Rows from block 8 of the audio encoder, named by matrix and row number. Each number is 50 + 10 x the weight over its row's rms, rounded and kept within 0 to 99. All counts start at 0. After the name is the row's rms in percent of the matrix's.
# convs2: project pointwise conv (encoder.blocks.8.convs.2.weight, 288x768x1), inputs 448-511
convs2.127 101:44 63 49 44 68 52 30 55 48 53 16 53 41 44 45 41 36 47 46 56 55 52 52 56 46 51 47 47 48 48 49 41 31 55 38 49 67 33 46 43 53 46 45 61 69 44 35 42 92 38 53 44 66 49 54 47 54 46 45 72 48 64 55 59
convs2.128 105:63 59 51 54 44 47 50 47 52 66 55 40 58 54 72 51 58 27 62 49 59 54 46 43 53 46 58 29 53 55 61 46 57 34 59 52 43 54 45 51 39 60 45 42 35 53 49 41 61 55 59 37 55 34 61 43 56 47 68 56 56 36 43 27
convs2.129 111:49 52 37 40 25 65 50 50 45 49 61 40 64 50 31 46 47 61 52 40 61 43 54 33 74 64 54 69 51 52 46 47 49 58 37 46 52 39 62 47 49 45 61 62 47 46 48 63 39 58 47 74 36 75 46 63 47 65 60 37 55 44 56 58
convs2.130 098:40 46 49 55 78 46 28 42 56 54 43 55 50 48 67 38 40 50 63 71 40 51 61 42 49 43 49 20 41 53 52 54 61 43 63 50 47 66 47 51 39 58 50 52 54 45 51 51 32 42 39 43 51 33 37 45 65 23 44 44 44 43 64 50
convs2.131 098:33 27 47 48 67 45 58 51 50 40 39 48 40 60 41 45 39 36 50 47 42 49 44 39 44 48 49 32 77 41 59 48 37 36 54 47 49 86 45 55 56 59 55 44 53 41 53 57 55 58 59 44 45 45 50 52 58 48 49 51 59 51 53 68
convs2.132 098:45 54 76 39 45 51 63 56 43 52 53 62 58 51 31 47 54 37 60 44 48 50 56 72 42 67 61 75 48 58 66 52 44 55 52 55 41 59 41 37 35 48 53 56 46 50 54 38 59 53 60 62 52 38 56 58 67 48 59 65 49 47 51 45
convs2.133 099:62 40 42 71 52 61 54 54 45 30 57 58 59 76 54 75 48 37 50 56 54 43 51 81 51 54 47 75 59 43 50 70 56 61 48 47 53 46 53 48 47 54 47 50 58 55 60 43 48 52 59 47 44 81 36 48 47 70 48 51 37 77 66 51
convs2.134 096:57 62 42 47 50 61 50 49 55 50 57 37 42 42 50 51 52 80 38 53 58 54 36 53 36 55 49 69 37 57 32 57 63 50 63 56 52 41 59 60 61 41 53 37 51 63 51 58 36 47 49 48 54 59 59 52 32 40 40 39 51 51 51 51
convs2.135 100:41 62 52 55 23 38 72 53 58 57 50 71 50 49 51 36 44 67 56 39 35 55 53 22 42 56 52 30 41 52 55 45 44 35 60 56 45 44 50 58 54 37 58 40 40 60 42 61 64 51 40 61 53 31 47 61 42 52 41 35 45 55 46 56
convs2.136 104:47 59 38 46 39 52 44 47 51 40 44 52 53 51 43 62 24 48 42 49 50 26 78 84 59 65 47 99 41 44 49 59 44 86 52 35 48 24 46 41 54 49 53 63 60 51 52 50 50 51 38 73 54 92 35 55 46 68 41 48 51 60 46 45
convs2.137 096:63 53 47 51 40 63 49 44 55 57 49 53 37 41 54 63 55 59 32 45 58 58 43 75 33 51 43 71 50 50 40 42 57 52 45 55 50 35 54 70 64 41 52 57 51 54 46 47 56 56 56 44 49 56 63 46 34 50 40 54 57 52 46 63
convs2.138 108:49 34 46 56 39 52 54 46 49 52 50 44 54 60 53 48 65 66 63 48 47 64 29 15 53 41 44 00 47 56 39 61 44 32 35 51 51 70 61 57 51 52 63 24 42 48 54 65 45 51 43 29 48 25 55 52 58 36 59 34 52 34 60 63
convs2.139 095:51 51 36 59 61 55 52 46 48 53 36 58 51 63 38 58 43 52 54 55 47 40 70 68 50 55 53 77 64 46 61 50 39 69 41 47 69 37 54 56 68 47 50 53 52 44 57 60 76 58 51 66 57 92 38 50 50 71 44 61 48 60 57 53
convs2.140 102:51 41 47 63 57 55 49 44 48 66 51 39 53 48 47 51 42 37 49 57 60 50 51 84 59 73 49 86 56 62 54 61 58 58 51 53 54 56 47 55 66 50 54 42 57 48 56 56 35 39 38 59 52 99 52 53 54 64 50 34 50 26 65 53
convs2.141 097:37 29 57 69 52 54 74 57 50 52 55 50 54 54 51 51 59 41 51 59 55 49 31 64 40 72 60 74 51 58 61 50 56 48 61 64 57 69 41 57 47 53 49 42 48 48 52 56 36 51 55 60 53 64 56 60 45 45 66 37 51 29 50 49
convs2.142 092:60 42 51 41 53 67 48 55 50 52 68 42 46 40 62 56 58 52 45 47 78 46 41 61 49 49 52 63 42 51 39 46 69 56 47 56 49 53 44 70 46 48 43 54 43 54 45 46 32 42 50 49 49 54 62 50 33 53 55 43 43 44 47 47
convs2.143 096:48 48 68 49 60 60 50 72 53 49 44 70 56 40 29 46 60 52 57 55 50 66 56 63 46 52 46 47 40 53 54 48 46 40 51 60 76 48 38 47 39 44 53 49 55 62 50 43 58 35 58 48 66 36 53 59 58 48 71 63 45 38 52 35
convs2.144 106:44 35 34 52 55 44 58 49 59 62 57 41 53 30 61 47 47 51 49 62 43 65 34 42 31 50 46 41 58 64 54 43 51 37 53 51 51 67 47 49 33 49 61 40 48 56 55 52 45 48 52 62 74 28 58 57 38 27 55 37 56 32 57 49
convs2.145 109:52 41 52 54 64 44 47 43 52 39 40 66 31 46 48 43 55 59 52 50 37 56 48 60 48 37 43 31 44 41 47 62 48 49 42 42 59 59 54 59 44 56 55 44 53 44 48 61 48 45 44 39 46 38 45 49 52 29 45 40 43 89 57 72
convs2.146 105:62 42 51 63 31 65 63 52 53 67 54 55 48 41 51 57 50 28 60 38 65 54 49 73 58 56 53 76 51 49 58 56 48 59 45 43 44 51 55 49 45 48 56 50 47 56 52 52 49 61 64 61 51 75 54 57 59 71 56 51 61 38 56 33
convs2.147 106:41 36 48 69 60 59 55 42 47 61 52 54 52 28 68 50 47 35 46 60 58 45 39 66 51 57 48 57 67 63 53 53 72 55 63 51 63 67 48 48 41 64 51 48 52 37 48 43 38 47 56 50 58 59 53 50 37 46 54 59 43 80 53 40
convs2.148 103:45 51 63 48 63 49 44 55 51 43 61 58 49 70 55 48 42 55 53 47 43 56 46 33 42 50 51 40 50 55 48 58 51 44 59 50 52 60 67 48 46 50 60 47 58 49 79 52 35 57 45 49 32 56 36 51 59 54 51 31 36 36 63 42
convs2.149 106:34 36 47 55 58 47 40 45 48 49 52 52 54 42 65 47 48 42 49 52 43 49 50 59 63 48 51 54 59 49 44 39 71 60 56 47 50 56 45 52 54 50 49 54 59 52 31 61 41 45 26 52 51 59 39 50 47 45 42 28 45 47 51 66
convs2.150 102:66 52 53 53 31 93 47 51 52 51 46 46 49 33 50 69 54 47 39 42 94 49 52 48 59 48 44 48 53 58 43 50 53 50 44 55 65 42 48 56 49 51 56 47 51 55 48 46 45 56 60 52 50 59 63 51 37 66 60 50 53 61 38 36
convs2.151 100:43 54 46 48 52 32 53 45 50 58 56 40 52 42 61 38 58 64 41 51 27 56 36 48 41 59 53 48 43 53 43 47 61 52 52 61 46 37 43 57 64 50 57 40 50 48 44 61 46 45 36 54 65 44 59 53 43 40 43 29 66 35 47 64
convs2.152 105:49 51 53 37 47 50 52 55 49 59 51 43 51 41 56 43 59 46 50 43 53 56 46 20 55 31 53 06 63 48 51 42 51 26 63 54 31 70 52 53 43 57 43 45 43 57 39 45 42 46 52 36 41 00 61 44 48 29 61 49 50 48 37 48
convs2.153 096:38 42 50 45 62 32 44 51 46 40 64 47 62 55 44 37 43 53 51 56 28 45 47 27 39 58 54 40 57 54 51 41 72 39 68 57 46 69 55 41 53 51 48 50 48 41 57 50 13 47 46 53 26 28 45 48 41 34 48 56 56 40 44 56
convs2.154 106:44 48 45 51 49 46 42 42 51 59 49 42 69 45 48 48 45 43 38 46 60 41 51 68 44 71 61 94 41 63 46 53 80 71 52 70 67 42 28 45 37 53 44 50 50 57 40 54 44 49 34 64 44 40 58 53 40 43 57 58 42 35 44 37
convs2.155 097:58 56 37 52 43 53 49 39 54 55 53 50 46 33 48 52 59 61 49 41 50 69 45 48 48 56 48 60 32 51 43 49 54 44 63 60 41 45 61 77 57 46 57 45 47 59 50 50 28 62 38 46 41 52 47 53 48 48 58 44 54 66 57 45
convs2.156 098:50 45 59 56 55 61 46 46 52 31 48 57 49 72 38 59 39 44 57 47 58 42 49 52 61 48 44 51 44 45 52 61 52 61 40 50 62 47 49 43 18 43 53 52 52 51 71 40 52 51 61 48 54 52 24 58 62 55 50 47 38 56 58 31
convs2.157 102:56 23 44 51 65 51 63 47 57 48 65 52 37 28 60 49 62 35 54 69 58 52 47 61 47 43 48 39 66 39 62 52 53 38 56 38 43 66 55 53 48 60 52 48 47 51 48 48 28 44 62 51 65 65 56 57 50 46 54 39 54 52 55 44
convs2.158 091:51 37 42 59 26 58 74 63 47 67 50 49 54 52 41 51 63 44 45 48 60 59 33 46 53 58 57 50 60 49 55 32 39 44 43 45 60 59 44 58 80 56 57 47 35 50 54 50 51 58 47 52 54 72 64 54 59 76 61 51 72 45 49 51
convs2.159 104:49 33 40 65 59 54 60 57 50 54 69 45 63 44 83 58 70 41 45 58 53 48 49 47 51 44 45 36 60 49 46 56 66 48 45 52 50 51 56 53 62 47 52 45 49 47 54 33 19 44 37 53 57 59 54 53 42 51 61 43 52 61 54 45
convs2.160 098:44 42 45 58 41 47 67 49 56 60 65 44 60 42 63 56 55 47 47 45 49 43 58 75 51 52 54 95 54 47 56 48 59 62 59 53 21 42 55 54 64 46 50 50 46 52 57 55 25 56 51 68 40 79 44 50 48 65 40 34 53 47 61 50
convs2.161 101:57 27 47 61 54 51 60 36 50 60 63 37 59 37 64 56 53 43 55 53 52 67 44 58 52 54 52 66 70 57 60 55 62 49 63 56 46 56 67 65 44 59 52 44 47 42 64 59 18 51 48 57 41 63 50 53 47 41 54 42 54 43 67 53
convs2.162 097:71 53 51 48 52 25 56 51 51 38 57 44 51 68 44 53 64 53 55 35 38 42 54 68 39 46 44 74 27 45 45 48 48 50 51 52 45 20 42 39 47 41 56 53 45 51 51 51 64 47 60 58 63 37 50 58 55 43 53 52 53 49 57 40
convs2.163 099:48 63 58 29 40 43 44 62 46 59 55 51 56 24 47 61 53 42 53 45 43 44 64 49 49 47 50 52 35 54 63 38 47 55 42 47 47 33 54 39 48 38 45 75 52 45 53 46 58 41 55 60 53 53 52 42 54 63 56 40 61 40 38 37
convs2.164 103:53 60 42 21 47 48 53 50 46 57 59 49 40 26 37 50 53 47 34 42 52 54 63 51 52 46 47 81 54 37 43 39 53 50 45 51 30 31 65 47 53 36 53 68 50 43 44 47 39 45 56 80 45 60 59 48 27 51 55 34 68 49 42 55
convs2.165 099:48 36 46 62 62 55 51 57 43 53 38 61 48 58 49 63 61 44 56 61 48 56 41 73 38 58 51 68 63 55 48 53 39 67 28 56 77 56 37 40 44 51 53 51 60 57 45 54 84 58 45 49 69 63 55 55 55 55 55 59 41 42 64 52
convs2.166 104:56 61 40 41 57 39 34 53 50 47 45 51 41 42 57 44 39 57 46 50 54 47 52 36 53 42 41 32 57 47 27 52 44 52 43 40 57 49 67 43 54 45 48 49 69 47 56 48 59 58 44 39 45 50 44 41 45 48 46 55 47 67 51 61
convs2.167 096:57 55 45 55 34 66 50 42 47 44 52 46 49 62 50 66 44 44 47 38 67 34 61 67 60 67 50 84 54 50 58 54 60 65 60 43 54 40 54 46 61 50 51 56 50 49 44 47 44 56 51 60 33 99 44 51 48 92 45 47 40 60 50 46
convs2.168 101:70 41 66 43 48 60 50 44 51 50 57 49 35 61 59 34 62 46 54 49 56 64 31 24 48 38 54 07 47 41 48 56 51 08 64 51 32 66 58 55 48 55 51 39 41 43 53 42 40 50 66 22 42 28 67 52 56 40 52 54 54 49 51 60
convs2.169 097:48 49 50 55 45 49 61 45 45 35 47 56 51 61 48 60 24 48 52 54 56 33 63 44 48 40 46 52 58 42 48 71 39 54 46 36 35 55 63 36 46 48 37 61 52 49 58 43 63 50 50 54 56 61 26 45 52 65 29 64 42 78 55 53
convs2.170 098:54 55 67 58 32 63 46 48 45 62 46 49 66 45 45 51 45 40 54 25 63 45 63 60 61 68 58 79 53 59 67 33 44 62 45 50 49 43 41 44 51 48 44 62 50 43 58 47 70 55 51 55 35 65 51 54 61 77 54 62 53 38 44 32
convs2.171 098:29 43 40 63 50 34 60 49 51 52 44 46 52 54 70 49 45 43 51 55 30 35 52 42 42 47 46 36 59 55 57 54 46 52 53 48 50 45 41 49 59 51 46 46 52 49 38 58 59 44 49 53 58 56 43 48 43 49 45 53 59 57 56 57
convs2.172 099:46 61 58 51 47 36 37 50 53 36 53 59 47 70 29 41 34 59 57 38 39 59 50 43 45 61 52 45 40 49 63 68 47 56 57 52 58 59 59 49 36 48 53 41 54 50 62 51 44 58 47 37 19 50 34 49 66 42 42 49 34 49 57 52
convs2.173 099:57 61 45 31 54 60 44 45 51 46 45 52 48 14 50 44 49 55 37 54 60 50 57 66 51 42 42 69 42 47 44 41 52 63 40 52 53 35 62 55 32 37 54 63 52 48 43 37 51 46 37 61 59 36 56 67 41 31 57 38 47 62 48 50
convs2.174 100:60 40 60 51 52 68 51 40 48 31 56 59 43 61 50 68 47 52 44 42 64 33 50 44 53 32 53 37 58 35 45 55 60 51 41 44 63 66 52 41 31 49 45 42 45 55 53 43 47 55 58 33 44 37 39 40 36 61 40 58 30 82 43 58
convs2.175 094:46 50 48 43 59 40 48 52 49 51 68 45 58 49 63 40 56 49 50 56 44 45 44 29 48 45 55 27 43 56 49 44 70 39 61 64 40 45 44 40 42 49 45 47 47 53 48 47 30 40 50 48 46 20 55 52 49 29 56 49 59 33 32 35
convs2.176 102:53 46 51 44 53 55 55 62 50 52 59 46 53 68 45 50 39 36 58 58 62 57 54 76 48 75 72 74 57 50 62 57 52 54 56 51 44 64 57 49 53 56 50 58 44 38 52 42 36 37 54 50 59 89 58 52 59 64 59 62 44 47 41 48
convs2.177 100:53 34 59 37 51 55 44 50 52 40 65 53 51 49 54 45 46 40 57 41 45 43 62 33 54 46 53 35 60 38 58 64 70 37 64 45 23 71 60 46 41 55 50 56 56 49 54 53 10 35 55 48 24 34 48 57 48 34 52 41 42 50 50 56