From a checkpoint of a small contrastive audio-text model: encoder widths [128, 192, 288].
Rows from block 3 of the audio encoder, named by matrix and row number. Each number is 128 + 24 x the weight over its row's rms, rounded and kept within 0 to 255. All counts start at 0. Numbers have three digits each. After the name is the row's rms in percent of the matrix's.
# convs2: project pointwise conv (encoder.blocks.3.convs.2.weight, 128x512x1), inputs 0-170
convs2.81 104:142156156132141135137118180107106113142080113148100137131119104158141109132165112118129132129097108109144133151096153137172130140131135160155135126073103216144113117142146139116161115102165137142131127114113142120164184155131160100134120137133134130140114150172119199134139113120104142130137144118152118122132125122122128133123131182114120088117107145129148112110162087159136133135115148123124195114145150122118137130137080153110180145122147123143110133133133156105145123113131123152138105158114144137166180159165
convs2.82 099:134080142104127111134122142115138150160149114117135153098111128102118126145096159108151145130104079167084129139098138146117116146115123136137105114103122089133108165111098112127109141118092083102103133139096118137164107110126146122096102113095102090110090081136104132184114138149138136137125115120147143136156151069095113152121113107165152090119138123162180174127126128092140130150102151141155099107127110107133074123118126141149116107131122131113139132150101102077119145164128143178125135095110128107074125153125
convs2.83 112:120122121161122150153178143117147137121122128117134084189136124094144132157101093116136124131113143155135120140153122172110064125135113108122156110116094076136106131104124141143160148180139139139078124133135113136072083113114116060110138111195113086151162127120130124088146172119145131148108139149126143132058154152137156135127132100141085117122145152152125136182092134108105113124147123159079106140099132117151185172140088122114081109169112157124108066170135119158138135145124150106173124138100130129110099113161
convs2.84 097:127098148156135156123164107148134104100177120131131112126102111138112167135128141142132118112117139140135133143176126113134117102140165133076149135183132119147176151165098169144132104127140128092122140119137122105156111109120113148114125156128131133159144113161113061117127166113117110156122116151131169144079147159133111174143123125136126122144125128107093116113127194126121135089115118137146129137110092137121124153135119135126111152111135177147092151109151135154153093098171131105103169120192106147105126140130
convs2.85 094:135135147118125132128105097114101163141163090119135142170114178143084136109058147126132129153116108103166120105163146148120130146109132162121138155133146107139131149143113111186101114155152077098153131156120140134109195134126143130149143124119149147109118114137135105108088113161118099120138116092122110162094118117128130118134163105166138089143139115110107124070104121194160112153119143114153133101146089171149094137092111173111120118138118108112157092103123113133144128175110148122132126140149125131126144121084
convs2.86 100:155133146161153113108140131112139112104110106172118112107141104162167141106147085116146135115105149074110119202141160108138163143139137140157132119139172149137116111153128152108122174148174127143142151153130119128099144171106156123108096148202117160136096137135139156134118102150151129145142175153141133132146145082160138116145127170114112131129135136138126120085155103129129139125120100113168117113136176144152118126158116125105161152134120126113104141135130140096157145129123146166116130141111107106129151157127
convs2.87 106:137159118104161095169076093077117122131122148144098145094113127132139100150102126105124108147157151116148133131107088068131128125102135139094129113134131127122119144123111166096134167140118151123137095118098131172106122105157126096118138129141114155120188163095124132095106182119154157160113126144137128148124103175116129143084095124091082153125090139082146118133118162085152112150129117111125145138137106095099181120089101084118135142153150122132137114089172114125127115085149101123075153120164161101099132114140
convs2.88 097:114131096119126134140101092169124139111151128092131133166142144135127123126104155123120128187175138107140155072125100130111091121136119097122104142116092072131145134143081091138105149117130106130132116154144141157134133155125095147127126151087174169107119113128161088110141117147123138100115124151122156125133101177152140143137119102185157134114133136112133098154117135146098137120133123131129102141143143123110115131133132103158083132142125133122128131150047137098117115228142157095153112142157119125090114121134
convs2.89 106:121094095108124117143113136103096119142138129125150151144142131101126133142073134091126130197152130139112153109089091094111086129118118112152173116129120128113122161106148102148135160114102129143128123125125128202127152122151106119139138115130154156097138120102112141096112130150154143142109114113135124137128112173134136129119081132129153090070103111146147134166123089148143124156162137103096141160134105130125144147124161118124164139155146093121145117116123146112119134157128154133109116125133162115099164097128
convs2.90 102:138150149147149113111136143128119118173102157184126097099119078162112101164182123113141141086117163156110101179112157134186099121134158102144111124147099132157123119135132157096163103142108136124144134125133104073133109138141142145117085111142096098143116135137135170163137128123114147147128124145126115102155115130124121143114137181106139109140101115145138096129120067109141121128104129164093080139124146126142161123136091116106165135115115120133094106128177087162155114081140084146148147126141069136119100148071
convs2.91 103:113170109135118156166170153125147092128129131098130097105130107114134120137165125146100103113125159133111137132109095090145120100141130131111115103135137141116107113109156157099205136168104147123116108108125125138138082117130127151128121123137103149158170137120117113146147182105086168156102134112112136105134118167137142130140127119098112166119106131094164110143089138068131129123144123152114128163109137108099136145154129136178117134118120160151131146145157105145124123093129122105093146125125165130142087135106
convs2.92 102:135178134153124116110167111126126145083116150152135123102115126146170128127098106090149146080132160110109101154145186123115141138111124148154114107137091176108138121148127174101067114144182130133084098084121113109112095136096147090114101160166123142104109170164125123124159136115143154126137149171138148138167153122121124150068141111138096151156131142107157092158139130094137116112137110124124109092102125127089127103124119145073092137121103158107113163105147151103133129112162111176114098112126116098081135131110
convs2.93 101:139105149125159165135093132129112140171117151104104100130139157103139147130161114134134119155100104125110123133097145167155133137137126163090157153119131127147117126096105141126136111149101166097126154136114138138159137100129140097177140106142126068137181080181143124119120144138110144176134113123138135112100159135129135197159150125157095097124122136129101149113146159120143154151134169141107137159124136116144147138160115139161110101134155132165148082113098113193144141128136109111150157136113148124141089171087
convs2.94 106:080082118106139165129123146135106143130134119093123105133111149106108131094112134119106131139132103134152126083109122129129133121152119105181153124130142163128134121130159096162151129092152090120130132102127109192171161109102119126145162106115136145114155090116133107089106049145128129090115142093106083101101098153111124087146134143129150090096137109089110148152124134163127132162157128136144162137142121103117126133148137124161137116140153089155147096152117142074137142146124159114114152115085141142147149111150
convs2.95 104:151188153155143128128132112127142120130112139175136132117144124161122111093170115118156122108136163100116126185103158129148161128169118145141092179114076147134101126140126167095115086119132155132129139111135142078123134151122131120135109145185112124128154178126149138141124128137101110127134133111151114148168113118150132150131152163133137125207124107106116109087136108159118124114109141128119146134111163113091148106146068121119150138126132122107132152101164142119138176084125105149130121134141136135184131130075
convs2.96 094:159114135108139103141096088140101145119108129132099145134133136123117140139093120136137135153107102096151098126125101121129116150113123167135116113140123085147134174111124130159104133124131118115117123128081128140129134138130164118144125120155119108086083110105135123130128123138147110150154147107146139115149125040131141160139156152167129105159152121100131125053110112132145081140113153105137129054133113148117119154105096093094152115130142112099170127125112127128136140162120121129143133160132141106147119131134
convs2.97 097:136127120151126152162117090127092117132140069066104118128135126139179136115097136141131132177171130148127123112121105155121127126136137119104089133139136149152119130102108118130140157161187134130108149092133124077127141133127116075129145146135157133124161115132114119087131166125102151171107135106152143128136079166122127158125110113140088111146117147104102146114149139135096120100091096111104136136121141119126090134148149125120065144168138125123153135093114142109148135152161090079153129099105104148132133148051
convs2.98 096:137157111125110148130155129135146126147137118088133128132117127144117110097158115168125127132125137148125161106102124143121114099133141119101152165141116150109141124143149114097116123100129170120137169152148134135143134141138103115132105163078123144175185126144153120121152102140069140116126114096119111118108098206150105133128117128097118125115131091132118141127164163179130179121110114178125141182123126104152133099157154174155116119119136153140106165101140114130123144092108106129140142099137118159122156119112
convs2.99 101:142130177115155108113164140144154129141091121148136122125105134124103125161156126146142133099079138139119122183087121178120093144137134119133094125085067078162130122123128146107159116119124112140109130178136108078115108136131150119118117111159125088136082127144155148170127111132118107121133127146139173130148155069130108167159154129131141138138108134167133138139125097156137135112112127145126105121092131164156130140119107141132146148098105179129079113145117095121145142125118186140173112127089106166140124142112
convs2.100 099:148139110105152130125128133131139124093149122125127095143149105134102128161135144124138134151129164115125150155072116118158093104158123096107144142149159132157143110163135117133181145119118161158171146165138133144180126109127131160144124118093117139130158127125141124142135112107093147143121128128129119115111112191164129137172107132155187136098100135144109112122128138141130152108136125140109137176131133157119133148152132123179147124142138118190129135135121121151135117150124134095147125138187144123141118151102
convs2.101 100:105116165110132104130118141104126122131065166145112129120135128106137109129143101105114130150105119127134131133053142128120092129130100149145106130108079098119107157120081108137117161116120148135096135148121117147130131148101138117133106113149110076125126141151137131159125090134150111128137162124116142116136152095128169133163154134139161103129118124135132116128062091126142117140139140107098088139094148100136131141152101115142158127121129132121122105137098118079140120138128136151121114145085134070123124118139
convs2.102 097:126116133116129140127122110136094115141074138123113170155133137129129163135098142151102148175106082107154121117086144119136119147118128139135145144114120113152137142114112121170161129115157132119108166170110121144120184132120146137181131113120193144143129124117115130124112118157169099111125149113124124135135137104104144147183151134156125068112138147118094143115121148173135093164140148086134136110141109142140124148093135121136140134122125110123152117121112134120128138108136128112129123145159145131187149115126
convs2.103 091:153126151114145113098141173154132141136100099139132112127115140091117124138088130128114126108125104142148108164106143148120144153107140137142110113116112107163120102084146120132128126128113112120134140160108113178143114128133151175105149133121125094098094102137117145133099136130153149128116131107162142156127104036127135129159154130153140134182110131141156149085129134144141078165105128107136096072148136117116096135101109157110134135121131131113139130136117123132133172092116120167155127121084110141147107139051
convs2.104 096:126141133136140084121106115066105152117135085128126144122112123138124117109086108119148155138097127100120114121148089135127133161111111148098139122151204112135121130159144091141115165114173114082118109151104121123122152127104147100105119147125107168102117113133103168117141148122141140141176112139118115100106137100101100139099088134125071114130120134127136174097163111101123120142127140104127149082143146132138141140139117092087120109143117109123177089126114108083162115125119105116114181101125138104038156157168
convs2.105 105:141119144130116141148098147149105143164071207149120136112141122115120110116166128125138128131116116133102117148102172136137117119152118160140130132102062156122126126138106162110084088085102156153131105139132143145147112144176138126161135112121106061122117116168148122162166135099138136124116116132176106147181169100140189190121146135125148083090143132123125093121121069113127141134138153142139124105126158106129149102145113172129154145096144122124108103119098151114104176129145150137137102194118113152171117118141
convs2.106 098:093183138125111150139161156119143128105089149098138113134116136139101125161145142168095131118126136134138121080095124107123071089113149170088106135113055106111129151133152135123139101143124143119115100135110128113087121135120151128141132138096121090140147141132112110137133154114113123089150105118075132088096124144135154129139158098079121138129122085067149085121102114125155104149131157116107137150123108172103108151123124143148093114125096123138114117107167101144147099074109158116109113148139109114147109111132
convs2.107 098:118136110137126158139151170148136109113116103115128105168138109118120157153189089184105110125139150125149133107108131128146120115146156110098144170154148159129130112138143139111149119104133159122129149167118126136153168135130123146158142144119143139163179130147141124088124094124085135128099149127129114126122093185136126108157129133127136111099108114118098143117179193190132128118107102131122164207127143134149141135126114156158148131132117125163111152164118154147133111115126116107135151129142130159174150134101
convs2.108 098:124097126112108090113050154104106143121155114077140154152116158093126179130097130109110141180109127108133127085099125162091101117122125133142127145070114149089125149101118111132088140117098129109140104108127152148102155123115134082136155108089115129106144096140134116108112113158104101133143129101122134131058142134128104150110135111140165059111110112139122157147150105153126138145119143120150119141126112136136094121139151168143087110155139116130146096118069125126089126155101138151166107120104141132079140109121
convs2.109 100:113096100103114086131131118128131126117139104103125139153118121113148143148134140133121152152163125132109146090099116139109112116126137063132127133140131135120152130117112105111130161104103112132148147132147142156145115123131109116106138129079130156116115116097140146084137112140108115128111148137155133121132111199123110101125094115150168121129117143166142135164155112140109162101124120139129094165122118133127103122123164129130097141136126127141101166116089156123121110182109136103173122081147130114089096119097
convs2.110 101:105157140146144112123165145092154122131106106134121096149111121140155145142167107135115147099123128116146109150152145143153138144112118155135164128147119183138126126152170121147172126129160159113101133144111099111120140141114150088120141136152122141152145155114109161074144150131129119142150135150132097080069132161114130112099132155097064129118121131121137131131166139132134121130130137141091189137153109141141194149118109129078136113141113140153114131123166134141151058056117082105161113116148153142114148136172
convs2.111 089:125133111114113083140098095162103094138136140113086121148165139114158112099112126116142115185131176129122153132111092121116107092162147119146129122146127089134123130125099151130097171147126103131141121117150140120091138127134103097129109124127181138108116152115130095102118138158137121135097116148121169124134126145152152129142100125156130160095101154158104150154123141139086147116136098138147123132138133117144105158133134080152127148144123123140115092107075136159122107211168125117128148123128110112089125118139
convs2.112 095:130164110118123082128088150074136136094174099090137121146128143091123095103090118095139135164135169106111107114194139160101119157124122134117136123134156095106121147130126148134153155186125128106125123120131149141117120085094112067116149097115141152095128160084135152108097172122127141165118107113116119127071151135140114140123088101165127148146099151136152140172119128122120139143144122128134092131110113098125139129127094131132090133181122118116159123148155105151134105203114133119187152108135123088079122126134
convs2.113 110:118161146139119129116181106162155161144087146134144121129122126151141131127158125131105164083110129170087130146150159161140121123114127112135098118102064106132154117150125128104087097119124152123114116148145131075112094163126116115101089146155110100130081145147138107151166160123124114116105151143150146118154142121107121168087141123147094146135151130145153113135118131131104136076115139183101049112107130142136154133117119146093074123099097165104093138137117131154145148123120149140176111124142097159082108149116
convs2.114 098:115116105143119106131100135138121129108142099112108106146151105150100081091099109107161125142115202127132145136168111140101121099155123105085140137140171102139135102152072132118088121151124097146172150138146139124112107159105107151099118115122152147097110131147141126115139133106142167136085136156110115147121110136134112121125089121157123137101098158175086123110164145110118141095120078134151102131126154107165099111116118131096085161133109123104117105172081136147123178145102110096130133119145068124076117109173
convs2.115 096:089148123110127152121110145132092121142116166150123172168114154134114151128139151126094147135146091156137129111087173139150120111119109155143122134118101139102114174104139108158132110119119136136138128114121138113140140132105120138167132117103121118146211129112106074126131107154136127070158136092098120145100118157132120102151135129090152109126148124109129118108120140142147099152135137108095105175133104131098154129103124140193155100150146122147140114106142089110116120114098128158133109135144176115165151101121
convs2.116 102:124140117086144103111079120123090145153111116090107138176116147102105160123091139106112135168120099127138131080103127138129081149108134126132126162108132136137165166111147120140108163132118132111133176123121121162114170112084111157152130107087161150084120143104136150088139103150136140135116130121131122120104083150128103086152126126155140110143131141145128159109138185170135096122128145116134109119132080117129123143090118083111142140130139097121147134151104157174144125175132098109176124138146165132132138122133
convs2.117 105:130114131125130111129096100100142150123131149136133116086117122107105103098112120068149123121089163133157127145153126144151138149107128112133101120138155093137109139137102149136042131132119118098093100092090131106105098128095145126098102103160102104097086111121109089148124143116179147129140087114115119110118134070114139145084130147133096147139134152138101121079115144075107098115115088152129089061152138126113118148114124116100128129118106127091131097147113106143134157125127127143144130121137083121081102146157
convs2.118 106:136142145086135122136107136124060135114095133140084125158145107127146101143091118121133138191115109103180133095071103135123103136137113161103133128112109123146119123137129111160108174096127125142133139107121152156141167159140154134158134103121135141114117156129135180118149104114132137135116154126149097124147121135134147108140103152127164084119109166146124124081124104165116098115122121129132142104156131108122104146110100113101171131147136103137136138124084171141141130179129122093125086177182137114143143126132